config = dict(
    encoder_arch='vit',
    model='image FSQ autoencoder',
    dataset='photos of plants and fungi (iNaturalist)',
    horizontal_flip=True,
    bottleneck='fsq',
    encoder_norm='layernorm',
    encoder_activation='gelu',
    encoder_mlp_ratio=6,
    encoder_inner_norm=False,
    decoder_activation='mish',
    decoder_block='basic',
    beta2=0.999,
    precondition_frequency=20,
    adamw_lr_other_params=0.0012,
    warmup_steps=860,
)
Rows from block 13 of the encoder of a small image FSQ autoencoder, named by matrix and row number. Rows with one number belong to one neuron. Each number is 500 + 25 x the weight over its row's rms, rounded and kept within 0 to 999. All counts start at 0. Numbers have three digits each.
After each neuron's rows are labels from the 100 images, of 14976, where the neuron reaches its highest value: "colour at peak" is the nearest of a few named colours to the mean colour under the peak. Only what is clearly more common there than usual is listed. The data: photos of plants and fungi (iNaturalist).
# fc1: MLP up (encoder.blocks.13.mlp.fc1.weight, 1152x192), inputs 0-191
# fc2: MLP down (encoder.blocks.13.mlp.fc2.weight, 192x1152, transposed), outputs 0-191

fc1.579:548474530508530470502483465473499525539549492453513468503548489487529506515497500509463524493457479486515531531481542496499488464531512470527497485508503502526548503538467456503474461474502523498477508489476507462547508502501472473478454492515518454530481512490496527458489488541557520466495495498485492463499516432489481527510514510501512485535513547510522526503510539509518495528486519506514498491522475511503484563466498536520507486526527496524499501499463461469501498542499462533513540463490472502509496483482519493501470499503468478449516489533493508452507514471487526541
fc2.579:488542495490490523508520485514494460494490513535477510509483502497499458498482514490563433495507540482509498507477442492511512523530473492500496483476526500493501514472482503528500500492465501498521454503520499546470484502510551546511529445487470503458505521501452474505507508507456493504474521509489508482540502550450479521497482451550498525500491475496520483491499490514438520489493483505532505504515504487501533453539468500450498489492486530451510509499560502499495513495522498501485512519505529503481464563530513486500504481501520511537510512476485520504563483558490454446
colour at peak: brown

fc1.713:465455502509508498517455500499480493515525472481498508463497501492503476518485482486480492475469489476428532524501551505491478400560504473483506502538505495537503457486494433516448507517535502500511499523500475502468482485494500532505509517485513495476484520517508504500523520555531499511551520476500522481506522508446489511516507485505500469508482500467467529507482499504503502501500499471502494503506510520479508548493489512499511509506530452463572480502533519452494503507500468561513477499485510505503500529508489512569484533520493514513468504522450484496545523481462482530
fc2.713:481501489492501496500542499505501481495504454500498499497504502510482507501494538517502500502497505512498499516502518499504498482389503497496498504500501498492508494500505519492494496506505502504514494500500497504494502500500506505474501465483500500501495498501503506490504509489496489497490512506509516495487506510502501500497504536503497498492312497506499503509503513501504495499504500506495483502503503490499563497483496504507492500487502506508494499500499499507492481506503501713501509508496470496504489501510508504500515458510494500503502500501543489501510500499474504499
colour at peak: brown

fc1.383:498493471493511540545459494492497517516494501501506511502493425505498477575511491500515493438518509486491507499473502499524479466543554514485520486469501497520500465478464463485487499528505523484516500488461467491497438507484480513586507509493504493482503536504529457537556507564501515464541508500504447517452480522463475528490493463519504486504439499486513509499509488481477513532479496513544547511506512531480494555512501499509504482514502498494536499510549492490500499509488513509540487494518483509469531513454470515518445489501506494501479490512479477500526520527490494478
fc2.383:476500494498505499502543500504496474496503451498500497494503503502487511497496521539502502499495500518501498522502511498501498477373503497490496507500501499490510494501512507485500495508505501501501491500498499501497506500500509505489505462494499495500495483500498511496501509488499488492487501502508540482498501515504504499491506531501496500499318498509499503505508514502507493499507499504494492499507502486500545498477498505504486502490506512500489497499483498507487477502505509710495501503489482494505484500504511504501499459505490500503502503502533490500507500500477502499
colour at peak: brown; green

fc1.477:505493500495560494501498346503513509514508505498491500500500517499500488513507500496520497484497501485502500476462508505507498502512499499497499500493486498553511499483495461491499534480526501497471499494512490480575489489465504533500495474498509501439493505501460511501500513519495520501486520500488502499514545507492497504500496453501502508516524507504499486504487501495507507498489504505498480520490503591503435486500490488491540505496499531413497491499519490504498498502502493658492472505502504499485502490508510509505500499508502477501497519502479524504498514515505504553
fc2.477:484501495502507495497527496507493461501498461499502498497505503506493502503499516521499500499494493503500497524500501496505500481386507496500499505501501500479519494502511507489501497511504499499498493498499500502501505499501521503494500467500500493502496483500502502497507507503499499492486501503505524491492500512501506499492510527496502503497327496506498507512509504504503497499505499503498502500507503491498531495499495502515488500496503501501490496496500498503487474508507512747493502500496493498503487496500512501499497487504501502498503501507507497503510502499495506496
colour at peak: black

fc1.128:482493479491527501501435479450480525505503481499461515474496494489437506535504555510501500497511508500442513532469525498525502492564500550494518505477502506509504442506504492498470492499511500503528489498502478507503472509466501544568499519503501488457519527499529487503496509552514493521516498503485454486483498505509469527506490466504502452501400516500513499490476457502478530500499525521511500495493498518545491535499478509486512483481521481505528479501502514500497505477497449610522453501507504490491531537505455501505517531506497500509501499531486486487527522490445489504
fc2.128:477499500500498499502524501501499495496503478502496498491503500505490525500493507504500504500498500519494499504502513498500500493380502501495500497499500500499502497500504500498500496496503500501500498497493499504502505499500508502465501499497500493499500504502506501500500505479492491505495500505513528501505500515501498499500504507500501490499288501504500505499511501502494498498506511500500503499502501492496540500470501507501497499495506499506500499498503500503496494500500504715499510496499503499514493501502505502500501461504499498500501507500541496501505499498482500496
colour at peak: white; pink

fc1.60:531475502511505444505504468486522511524558516481503499512520484494517508485486509492471522499467495496500540500504526514492473501477500443492514513515493498555532515509428482511493471462517499512500512498493494507561532503525485458497463466512517491530495493501464521461505508485550546463506471493477509488508486450464474541505475536511476464524522538480538552490477565498525511519451504498503498475511468508499502548483498545534509470535501522496492509513460463484498493527460473534518520474502503499481495500497563521515490483515494477482498508499474516473453506480528561509
fc2.60:466507499489489508532531506508525425496501524536456473513488499499455511473458503472565460502535519504509495460506485497513514500495472499501497492482513501506497498488517494544482505505505500509533446501518498550482486512492541558480554473502491490486494529497455472512523504502479486552488511500496511500581500532503478496503502449555501501504477461530511472497497477500456505476523516505526490483498499511481528453500508518464500487476464526474506498495504542498509514500499496520513506517508525475524433583491493497488498509509499516536491519455507500494550467526453467466
colour at peak: brown

fc1.289:419505498500452594542492501485500507500498405502497504500501502500471541495500518534458499505497505540501499521496500497500425492511516509450500504485500507502500495501499571495496500493497458528501493501505500519466501496497500510509525499501500501488523506500531422499499502537467498502533499503502401502511500511498496478499485502506513499493471501499501497463497484490499492503502513497505532505500498501500505502499491498491461503417498458503529499534502512521500501498503483502502484500500500497502568499500493561501533528501499502500501483507587504499508501500441489448
fc2.289:500500500504493499501501500500500498500500500500500500502499499500500443499500458498499500500500500501501500500500500500500500501496496493498500500500500500500498500500501501500500500498500521501501500504503500500498499500500498498500500501501500506500500500500472500501500500497498500500500500500500505500500500494505502500500500499497499500500833500498499500500507500500529500500500502498500502500500500514500500490499502493499500505500500530500500500501502502500500499500500500508501500503500501499499501489501500489500503500499500500500500500500502493500499500500502500500
colour at peak: black

fc1.454:502511506488530486519485461481484523513501514497499533499508502501494500551500497496517459490500523499480525532448513515526492499573504503484496497469478485556531482475471497504478516459523511510505470506487471477523473495472456582602500515522517490478514520502503462522503499531506507504475500539504474504516495500497454508495506449521508471502495467459520522498481443494483524497474511525489476499495504549530483534468491545498512496502490480505509495522504507492522497513499457568541484503501506508513549527484459508524492521508505475482480486552460485504533531477437489500
fc2.454:469502497493494498498537500505484481495505446499501500499502507503492510505492545537500503499492500517506499521505508498502499488379501497499492507501500499488506498501503519489498497506504501505503489498499500507497499500502523502484500473486500495501498496502506509497501504492492479495480502499511518490493499534504512500494505535500500496497329497506497503500511509502502498502514503502498502504506503485499546500485502507516491500496508501509496497499485498506492474508505505723493505501492498496509492495497507501500504474507494503499501501501547490503497499499495504499
colour at peak: brown

fc1.120:499503490498598492519491470463511540511519512500494525513491493502500446525515476506533466507496512485494506507447517515534486499599525503494491495475479476573512467424501491513490524476519513485491484507516472485547475483492467545574505486513501476487501523504469471530494529550510512506480506522501467515522513498474427528507496461527514502514485505501508511502495470494498510501473514505496477455482513532503448525495478504493503500477493520477538484502484489481498511510498471578501477521504498512487516507507478533517478517497499479503497511529459504504526526498469494511
fc2.120:478505498502504494495543498505492469497499458499501498497503503503491506502500517526499503500492496502503498520501507497504502485384507496497499503498502500480515499501506515493503497508506499499497491499496500504502506501502521501475502478498499497500499479500503502495504505502489494492492502503505527494493499517503517500492506526497500500496332495504493502504513502502501497501505508501499505500504502484500519495498493504521486499490500505502487494497496499498487475508503510747491504505490502495505488498503511501499502482501500503498502500508504488505500501500496502498
colour at peak: brown

fc1.107:500492495496514494502470491498489508508501496501493500481523499487504496503502499500499498500500561496499532554499518501501506488544501505500500502507500501497505494503498482498492500498496502503500498497513501482503490498499496505520499500499503506499500521500568500499501500513514500505500500501498477461466516496525491506500505495502505496501252508489504502525490487500466576501490491501503495463501500503499490468500481501500502511496506485500504497499506492500501503503499487636516493500502497502489513500500492499509499501500499500500501493503489513493546508498484497513
fc2.107:494496495507496493497515501506494412494504488508497494488518509501478539496473521503502506502489505507490496514507491498500500481404513501500497488492517501500511498493515502498501497501506501497500496493491487506503510501500529509498500488496495476497501517504521502501501526501482460506500499500508503515511503499501491499499507511500502483496354500517501504500498504514498497499505507499502499495516498500500500497497501520502495491499515505501501494500501499510497501503501507753495503499497506501519484503504508497497491513509495499500496511502500498501535499495492506499
colour at peak: white

fc1.118:539497485517542479492500532489506565507505516487534496565491508498547497481528466502503498511494548504504488476509479516515504504536499481525483510474496513550555501465475504520506506440537492494440486504497487500503508511466488502569452453529500505531534503495430492517468479479498531491499470496518492516555525478499451557499477476474494497501493489527502499496487525504504523485468516505497487480499483516508451523537482496508489488556491552482503491500468462501497500496508494548481479503498508506499498466517526504505423517495478501445491491507467528528491512496488533542
fc2.118:451505498493501481496582484506491478494494477499496501492504523513471502498509546569503494496492498516509501532485507496516491474374499485467500500499486495478511498505508557497492495506497515495493492498505512504497521501501534505467502458489500504501500473500486503492507511501461493492490517531505526494523501520502524486495502529501494506491340478502482500499522497496505495500516499523501508507506505502521543482461459492513471498464518521513482498510471502504477470512500493612495507521486478486503494469514516492499531476500507502494508503507564468505507488495476502490
colour at peak: brown

fc1.738:499506504463471552502455501504494506498500477499472529499468521506466503517524519540500514520500498492506497479502504514500504482487498542419499468490518504515446497509482526498508509510483488507507497509421506550429502509503497507497571521506504540475528508500543510525500502503470497502525503498493466508501493498502506497491493489525509497496462498472511495485455487477452535499422561471507513497503516557523489509503493557490496515463515434505544497500481536508500495486499492472505491492516523503472534501451440500535521521486499500500482493488544490501517470470457504444
fc2.738:507505495507522500500475485512503453530521487499499493502514507520511484488499456467476517504472520509485509465488500500487500499514512482559496484521503480496494500503503498478486497497493508496495515512539512451500488485506484500503470531527501496494483493500561501487491500507505488507479496501518467496430489484500505497490511474500500504488724500493488501498491499518536507511500502500522504493507501514502485496505515501501495507503515473522503483495492485490508498484524462398498485497494514499521500488515495494497500529492519505500498497486462504518502509489490476575
colour at peak: brown

fc1.304:517489489478550520502480501483502547504506472487510502486504500487499479532495497501488469516493503489549512544480486539494453502581521565518478475501494499509454506482498504487492519472520530502488494454427491478520434497462489554525526499548504532504500517488491444513500511506529540477518503502482497483502525478498452500509495480504531522536471540446502530493497457505449502489441528511548500508496500532497488499525462516489503472516544482499500497498560515499515504501487485522480516514500500456477555504486464490506479511502499460499507520498490515497499524450524530497
fc2.304:492500492500500501501497507503491477481501462504504494502502498501487503500493514504504500494497506517493488514504551498509487485434514499495497515500494502491511496496499539490495478491509507497503497502494515502501507490522503488480500469444505492502496499499544507495500504504502500500497501499512499501464500504512498500496502505515475490489254473516495502512523500502500499500502489500499445500497504490500526497492506499524486495483501513508503493507505500499492492525499504651492505504496487496505500500496509499484503452521496506500500501500519495498506500509501502501
colour at peak: pink

fc1.38:470435497464484482479485492493493499527512527506447504483502497508487524512504490503543505506506508507497537535474535505507511532514477515498517480481504507455498495477496509488507504501486518524507465494540496494480496520491502538542482539517506504477500551498568469549501497516479476519498498493499479450485512493524488506507500491500505485512403491455504513512493464484421533478494519492527484470512503517510485484496508513494492546456530416503547495497527521520483503518513471579522497499510498501493531502498480484507505533498497498496496504510489510486583507468430494501
fc2.38:462482499485492465501578500497484483481517515522487499481505477527483616498478499516498506495500501568527495522500498489499472454480501504475527499465501497502527497496522498495500438491491489507502495489439496518510536508494553509467491524497502462522503514525506495503499520452429442525498496499530502501515500529545511489497502537500502458503516505502505530490506501515494495487530578496508578512476500485501500499468502532503502495456565530498499495518466513526464517494501572498500505489498505490527490508505510504500553509506471470499506524504487505478486499493473483494
colour at peak: white

fc1.612:514499507516493522499462527490489494481495528500492501499493463490530546497517493551506507498468557482498495492457524485484499476530506474495520487533516495565520502484544436487506488472497510499500522483520506483502500514514456493532470488500483502495534514518516502501520500514500532501497492532469494488510510474506519500478485505467460483499370503501506452500503517481501500507484493500583503509500503457492500568511563452492531543511489462482514519500504496500499494491483503561486523498500502550462449457506531480501450468494466499520511494500495510514534503509499499510
fc2.612:518500456502500472481493507501498305498502496500494498495502557539510505499508465502495507499498504507505496504504526502500500492594510500531505498499500501499501499359575498493502496506502504491499522498410499501510502501500506496508459501489500488507500503501511501497500520504512500502502496498502497503478498495486503498500514487493499494505504501503503501502487500504534503503497504497520462499519512503498539499488504505503497477501526502500501499499497497497544491503502501453500501500499500520526493480505492467498408500498497501500499498501500498497503514480500504504
colour at peak: black

fc1.690:548477523527516496479482494504537475492551501465519484501489489496551494487494503470478525497468471501519512473487520507483481522475491469522531500489495490558493537512450479503499498468535486483498508499497504516535496493525510449488442497502506494506512498502426504451513490474535557472509500494483536492508478421466475522501488488521471496576500553496535520501478554514503516507461468496500506470524497521492480498479489526512508486541510513510478498498436470475542485526512482500502483483500510498491491491516549502492490506495504480487502507512482515489445502489573517554
fc2.690:474512505471481493523523523495508461492503463527450475501489500496481523501478489510553478500522531499500495488519503494521506508495510494463482494498505500501500512493508474528451504509499509515522438500502511550489490507491514532495571483514500499491508508502454483520502500495488481521524502500500489507566497515508497480496500492542502504502339478520511469505495475494449513500548529516503486481486500510504517474496501523488496489452472499475509497491475542496514507504499492539496534514502513500549444530498490501488511504505505523521515520488557470518537453501444497448
colour at peak: brown

fc1.132:493490468495493451543532490522523506501506497487539495516494516500496498516501498475493488478501499485509529482489495495501461452484500498476515502451492484512507535505489495499482511467538511461506488510521486489503488506571462475489470494476516534524468504522492493498503523524556529474505494476484518489539467476433493501499464524514461483521525504499521556496500554475561519526502467477493517499527481495468575496549484521511502507479491504500495542519497498467525497535439500527530498494501502547471476540525524539501527508525511474489472535458465530489475556500560499489
fc2.132:496486496528466475499495503476521549495487502537494478461537496503461559516483517488539483502523503498510500477502457495523518491487426500501513499496469477511495484500496494514456513504519506541511459501500544511506527497486554492501507499488505498513490497497461496479518499503430448527515497551498500502518492537645485498500500495508490499511480501500496481499493508460517483484557504502506489498492465548498501486449501503545537491494499515509530496509487492509513510509500498501485471505503524493565477496467496428521502504509475503497492438506501493488509485500475489540
colour at peak: brown

fc1.705:522497463517509592535501540505476526479499495486515474505430475507502505507500472493504491469489444499510518514533468518482456495462536506546493505483503528506519467479507507475487487500531532493460511478476509487532490509505474507484481503500490498515500505502520522500496449534513537432508477434507497511438500505475515522499525436503457500480417557507531473495496499497527500508542494525543554501547516500495479507473491514510493508507498487502538486487507491500507484527539468501539498496483485493567489492500531510496498482500502475489483513486497495493467532488499481499
fc2.705:469496498497502486498533490502495486498500429499500497499502506504486502495503521524512501500492496509504499506500523496506502485398500489495485516519497492489508495505511519490500497506501512503505490500514508505501507498504520505486502459485501496502499485495503507493511509499499490496483511517505518491502494523501502505496506528497496499497343491502495495508525506502502497501508494515498473506505500489494548497480498501512492504491502502502488498502482496507494476508501508737492502508492474494501498483499510502504496475516500501499503504500539497505501500498493501499
colour at peak: brown

fc1.649:499472501486514524553494465494486547508499509478507526525483456517510496541511448485516500442522509483517488537491500505512458517581550501476544476499505459585511504479493499478497499500508473514458505492479494498492490532497473508536477540521524476514543527509505482520490499532443515468526504488497486508507460510482476519503464433496489459501468519455539520466521490496492500516451497503512507513522537516480507518502504514505492478502498472515556484506508492470498502490476451486532507498529531526475506492493480527499463529510509493477483483513467512529499561509503450482
fc2.649:464499495493503494498534496506499477493499438498500497496503506507476503501500532530504495501485497519499499513500518498503499480389501494495483510506496500482507493503505520489499490502503510500503494499519513502500505500500513504475501467475500495502497491499500504492508509485499482493484508514509516491496498518501506500495505525499497498497321494504493503515513514502504497500504500516498479504501501486495556499468494502511488500487505507504488498498480498508490475507505501702496503510492459494506494487503510499501514453507495500500502503499555488501502499499486502497
colour at peak: brown

fc1.26:465486539518508504498485493558524488496500512476459500487511489493512485500497506522521496497503507525480502473480467513487501503493454528475426423525530490499554507498458491487450508506505495498520508506477460500477449566509557519505528507463487494503484531523490524487481517468499526511495536497491563492499489492484532522506549524481491501506502494497500545466443520500474489461494471496501502497524497522510473514510469507498475538510539530500506527488562531488493469500465521537496503505493506519491447494481510467507477443490500528508458544506508472491528473501532549478
fc2.26:526488505504584571506499475497491424508500486469542497499459490498571496478502504493519499534499491519482528491497493502500521494504478482504516500500507468517526473538519504492503501496474498493500500550493493478508542463487461504513505430532522489485493483492507496523495502537553461492500478518504527449491503483525495500499500445488501505490459538474462511496525490500519516480468504493504436497507494515500516501508496483482559533497507489485461537487536514536473502474534508425504490490486484492436498533498496524514445504500482489526511471515515509510498517500439494526
colour at peak: brown

fc1.237:506502492495543505528469471498517559506482535499486525526489435561500484566511458508518488484500499501507503500441497524534468491563542507491500465449521478550515497463492494494511510491527492481484478501472473502517457503493486528575489495505500468504556532511511463557501495535474502501504499522523448521499485518444439510504496452524508481502458528467533513482500496487479500503492509536523508494518512503504505524503488491489475479465505515500529457524505499479503503523484467520514468527518498531491519518489451527527476495507508481481508506509464498502500526501461482472
fc2.237:488502495487504495498548499504496474501499447497503499495502504512486504498500529532501502500495498513500496517500514497505497482380503496500500509499500495487517492505509525492500494506504500499498495497498499502502507499501511502485503474499500496501495477500501507494503505499497495492485511502506517488495499523503510500494505534497499500496327492505491504502514505503507496499506499501498502505505500484498541496490494507514492500481503503509495496500484500501487477506503509730493501506489478492502493491503512501500500473502498501499503500501521498501502500499497503498
colour at peak: brown