Weights of a small image FSQ autoencoder.
Data: 90422 training examples, 6.1 epochs.
Rows from block 5 of the encoder, named by matrix and row number. Rows with one number belong to one neuron. Each number is 500 + 25 x the weight over its row's rms, rounded and kept within 0 to 999. All counts start at 0. Numbers have three digits each. After the name is the row's rms in percent of the matrix's.
# fc1: MLP up (encoder.blocks.5.mlp.fc1.weight, 1152x192), inputs 96-191
# fc2: MLP down (encoder.blocks.5.mlp.fc2.weight, 192x1152, transposed), outputs 96-191
fc1.510 151:548492532505499493502459499429492486519495504501512501503491512526502501499486433452486501518500469503508512487497494475503447502515500506483495497500510577504504522491511496502504500502470501616515554470495510505515548500549520495497509507482499499497500506488496515488529527497480520500
fc1.514 174:495511496480500467429498508545512499511496546522494518506498500510502460496491487516486499437503513540523500498534484472521414499506500534487490505491449502466515489453510487483479517526523503487505478501500497524505493543493500472519507494479524470483519502536457512519476512490479464495
fc1.515 185:478499500458553502501502495501534502484501530481509504503464563491501553479506493494477477506505486499444498523520500508478488444547556496411503491537463486524490500472511497507467505487542436517494502478483556527498516488493498502551473507471478496500525484511473492470529486460536505499
fc1.520 160:469497445430431536498503484533482492478488500491546513444482491500509506500497494500519475536496505497470509493542531500509500496528518541452527503514501488509526525506461494497501545518502477499494506476521498533472475508509498488512485519510455484512527463476485487520521499506500504556
fc1.523 117:498476504476513532508500525478504481544485504505481504520472586488498508457501536488530499447492497494555455501533504474498479485525516473510488509511469494446528523473504437473499517487483491538487456512498503467465506503522506505465471457506534499501501500503503524493485537505520485517
fc1.528 125:512513501497548480495514478514469521505517489507481479503521491535504533521498457489514504501486515501574458529490495553474432483500475491510506496512484497485500489532498496471464509475515498531487572511500505472483501461491498499540453454501523500504478485498521498499497516502517501545
fc1.536 221:500521511531492517517515491464493496526518463472503492498509505492515493459499511503503497520501504560493470497501519513517490490530490438576537451525494531498493493455546521525498486530520510498451440488498505489529498506523497478500480553492497468498502466499444532498501489490531493497
fc1.537 106:483448492512519542501500478465504488500490488495483478580489494539479481503518506498522513499436471507504509515485523524483506482500500529464501526496485510503469509530498492527509532452494450498508491545497502496473512460486525509497488510516491503497449517489502477502428498524533432499
fc1.539 237:490500499451496442516495505505467499489467500500537521496506499518494506497512500524548532474450516468402501495494491500510486508481443527507446503502493493471518495499432501483500494520458496512549459464491500511498500493496515491512536555502497525500530512547500505494481495518482461468
fc1.541 166:502489412473415461467503447552489504496490561500506526495500523526489477518486500502505503534501551505528530494532496500522482474489501517509505509489542517501502499481503478501497510498491497548532478509499499500501487499501507500515506490497504500503514499443512482524517487491473485509
fc1.543 240:515549515518510533441460453486493496494518527440511500493511477484493502533510498507516479550483503528488523490504463477502506534482505497542492502470532506513522478502483490499512496500479475493548524518501453493544477504508509504500528558504477467487483459467515544521405494519504500504
fc1.547 176:501491510467503492481483500523489494531522455528490512513482489502490571449497453505497501439474450498497489500500486469498478474497492455519510516520482456479531562491532494461496484503466471539497510505510507508500486494552507510501509495497496475449570500511512529473496532516471456476
fc1.549 143:515525487535544517446502494489482498480501541450498500561483465529444514530503502479534508519508482522526501507498517498482493471509502499470457487471509540507507533494523495491464499541478526503493499511457496481545522554510561500459514483484502528506491510498514477507460497493545504492
fc1.557 183:450482501528531475537487499511499503524526462537491491492507491485498479460495482523447478514466452501528485487460509483508501480501456476462506506510499481496550505506527504481500512474405491492551539523483493515487474532488460498499462542492500474492522516504448508492482525531533491537
fc1.563 132:489474463494463483514503477509522520500535506503444536498525537524555506534497515496494515532463497505570498499536535480502495504484476502481491503479490522535530482438482487494487543505491501517508477501511497501504460531514493485475488480546490501482521472489448506543509493482491513512
fc2.510 069:522480504507505547498516503507505510492500432501498477514472487517498509467497494502484482493502503487520532512514492501500493526510498510500502501559502467522506491504537496506510496492474506560518617495500483495471497523497512509580489469497500506491498512519492491464502551499488525451
fc2.514 118:506501484506475496521503532536520512496531415502477502497432493508496498488482550503437500512486471485473505495410504509509500553515512475493497510532491443508528520502509503515511497493509516558503501520526510548474507490488492518502499414499491555501508477499514467512488535517501505484
fc2.515 254:500500504441511498505529503484500502451435509530457498501500448500547476523502505556519500500477533500500476569478493501503519500502495512538499501499491442460499516549492512498524486531494550542502508504530501488463505505501501511505474501507500502492500504492501531499494508475504499500
fc2.520 079:499501512479496516509493505517498497494462498504506469469495491499536498516510522503485512505493461501496492499498495498514500521512523498505494496492420483497487560532498510494522500493490596634506499510504497521488498511482507560460512498504504511498506500481480517450489516505498556504
fc2.523 049:508499528490535523528503506488513491502497504467492489507478496513501475470541474504495488501486504492509500498507492498494514538513504504488505501506488455502500507525507494500501493497492459633501524505504443494437502550493546530543523465502497506503498496547496497498479551502500492487
fc2.528 077:503501501502516505498491503493511501502494508512490486494261493509505500492496502504492501501495491498499508501499499510503497519508503517499500498502486470496494515508509499502502499500501503681501520504499499495492510505487501527508502447503498505495495490504477502498474508491497504486
fc2.536 250:469481492467464521487504482525518504500499501434503551542470507522516488499505467503470512510534485506510502502467483473557489492440490509478511537509518498475488504477442502501495564486506504539503568497496486525463450482492510510524466483521498503489497517499501499492515510469493535449
fc2.537 071:499503476514468487483520502521483518459517451501504545508522508490504545546516516507534517501510517492472510492516533477467503490560492413562481526494486487569502521465470509439530493486520532494517493493482508493502471477498507501484493492483516519500515522499502448514538526513507500497
fc2.539 197:489542496491467535494552526501506509459527507498471504507545499484559475509510522521529503501555465502517442497502524474497493495525496504486527504500475460547532511526537490527502464447513502482477511528502495505494494530516534507499475498500516551505492501512533444504509453500505515493
fc2.541 092:485496493506568516532510499488506505505493486512514501491405500499506512494537502512498473482476507507497491495505481592514497477535510499490539521503453485499472541542517498510521500478510515600490521518506481500467545515474496546498494510499502500477479497480502540486486501500498517432
fc2.543 193:507450490474458499527543539532468509476503473470487507480496525532506484501469507524482511472484492487526501488470473455504526474511483493465507469484486472480490483505515511519503491473499517487485519509530514507457511449514529460503509435472497526515500546504537518486552486506535439492
fc2.547 194:515523509513481487549503510538496484504474474500482508508464491489517495496527474495470499499487494441474479495494451508521525545508515465493498498500465450562519497523519512520501499527503459503432520507516506495477503513446501500510527502500488532491510500497504479509565480448502534493
fc2.549 096:497461496499510515550549521507511519508483475538502488492430506494496469470501501502522497488544518481501486501489489509529506537492518449503514533488523466490536511515486509484495518513509502600507531504479477504461537488497507527523506482483492500474488494517489479473475486518477487495
fc2.557 141:494498503504500544565495501479509500503541505506495522479438499516500512483499514509497498499502534499488501494498500510500503581542509497558459500530524501516513502487499446506498499526504541576432503503500493509501503494536496509475503429496509509511516491478531505511487475500451529463
fc2.563 132:506499507501516506503499506510550491500494503505501491483368495502492483493496522516482499494485503498493508484492496504499505523514527526492501503494463493493499499509524500495499497496508511669517496501500491516460509511492493557515522421489500517496498504492490510491476505499485509482