A small image FSQ autoencoder, trained from scratch: encoder width 192, soap at rate 0.0031.
Rows from block 5 of the decoder of a small image FSQ autoencoder, named by matrix and row number. Rows with one number belong to one channel. Each number is 500 + 25 x the weight over its row's rms, rounded and kept within 0 to 999. All counts start at 0. Numbers have three digits each.
After each channel's rows are labels from the 100 images, of 14976, where the channel reaches its highest value: "strongest on" is what is common among them; "place" is the part of the image that holds the peak. Only what is clearly more common there than usual is listed. The data: photos of plants and fungi (iNaturalist).
# convs0: first 3x3 conv (decoder.decb.1.1.convs.0.weight, 96x96x3x3, each kernel summed), inputs 0-95
# convs1: second 3x3 conv (decoder.decb.1.1.convs.1.weight, 96x96x3x3, transposed, each kernel summed), outputs 0-95

convs0.16:499524478497505504513499459503496500501504499502479460495500504499508498500468503498495509500484524472492500505535499501491515287502508504502500500488493472474491497489512524503506502503509497492496499500514501511507507480501506512497501511499494505491503508493502512518505507496508482506
convs1.16:505500500500501505482500582500514505502502500500500530500502502500500508500522501503501499499508500511502495499499500500501502723500495500499506500511506496499501509502501500500500508500498499500519501506496501492495504513500499505500500503500501513506499503500501501497503499501504502498
strongest on: order Asterales; family: Asteraceae
place: centre

convs0.62:492439488500461496453547490519486520514479503504497502510505478526500539518482498491465498490511464490477507472512510503477509523503483487517471490478480476487539487493486489504501484498543465480485499463475528496519486492529520504510493494503516525620499442496475451494498486545475523498
convs1.62:522564483501506502495418528511513433470503479541496522480481525490513436496503479517553573487505492498499491516505533509517519502497519510482502497494512484461473499498535501505500486511462518505505511563511501504467495574505515498492510504497507500468510504507525504463487503475510501497
strongest on: order Asterales; family: Asteraceae; text has "common"
place: centre

convs0.19:497515499487508526497505512491492534493528501504508498501501535495477471484530525432485547503497551515491442483535515487484496494487500494520481574497487516464498512531512505511508457504475469487532459495509500508477524508537486514466498533553509525570504481505495498425481503498505515485
convs1.19:489530507556478416454514496496536528466498463449511499503507512500525530526481478504465423481498507497490533508471514497485544539506501507471498526502520468514493507466500518509456559519489502477490513490499496516512486490499452478500535514488499493493499500498553515544502497508499494505
strongest on: order Asterales; family: Asteraceae
place: centre

convs0.45:513469483516499501535494511480467501506505505504506563569486501485486515494500483489522512502532504485502529516514511504479493482497505484406523570476473479495508510477510502511491492496558538502469528512495495480443469511472447492496531463469516522468493504510505476496464507468481504497
convs1.45:486474501487490490502515414495516494493491494516506412393500502498507507497494515503504493513476499506501422478502498499517493504524495499497461493502524522493515463501443488488503495488427439486514495513502501483520515490510511494501475495495505477515502494499491503509497500498462498483
strongest on: class Liliopsida
place: top right

convs0.56:530538456516483471503531519472506535498426494492493479507493500480495522449426529509556513513480423534511492517537510496478517474487506512521504513489486518490499526434489516509503501506494476486501506498502502458531539470506515487482500494506515507543520534468464505503493501492519493488
convs1.56:523495486503519528512499500507492505506537510488506511479511506495503498503512478458381491505509580495504490465463508499501510546524472504481493541498497473493511498534517497501520517514527501526499496488491498523485398542500499526540503506483485507494475470509515500478521500503507505494
strongest on: order Asterales; family: Asteraceae
place: centre

convs0.91:501467500482509562513513484504502508507484512502487507514530531488515490502472528499466526497497519442431496550545491484531501440476432496497499512483501528495507483485510477499514487488538486500501539496501507486473484482506511483495495557517517507600493496499496498461518496492497494490
convs1.91:466534492503497456472491504512551510510508485495515517502495504505506526515509472518550492479508499505546502467499518503435493573506602498509476528504491490485499517505503504505497501504447501489506493515495495496519499573501499502502523459483515502487500499505507498501494501508498587496
strongest on: order Asterales; family: Asteraceae
place: centre

convs0.42:506408515490482514485494483497505497526492496491520505457494484481504523511503491503513466487510468551486535492512493510486476478524492510416500484486522463495541500504487487487487505483509505505440566517475495454497463527494460509514483465509498495581499509497475493484498495500495498500
convs1.42:497548503497504497501506506500506486479502522520516496546516485499501498502501492520491541495509522361481500502497503502509504497493479498486493540500502496505481494510499495500497491497517500497499365506509497494448517484500485519502525544506508501510499500500481496542496501499504507495
strongest on: order Asterales; family: Asteraceae
place: centre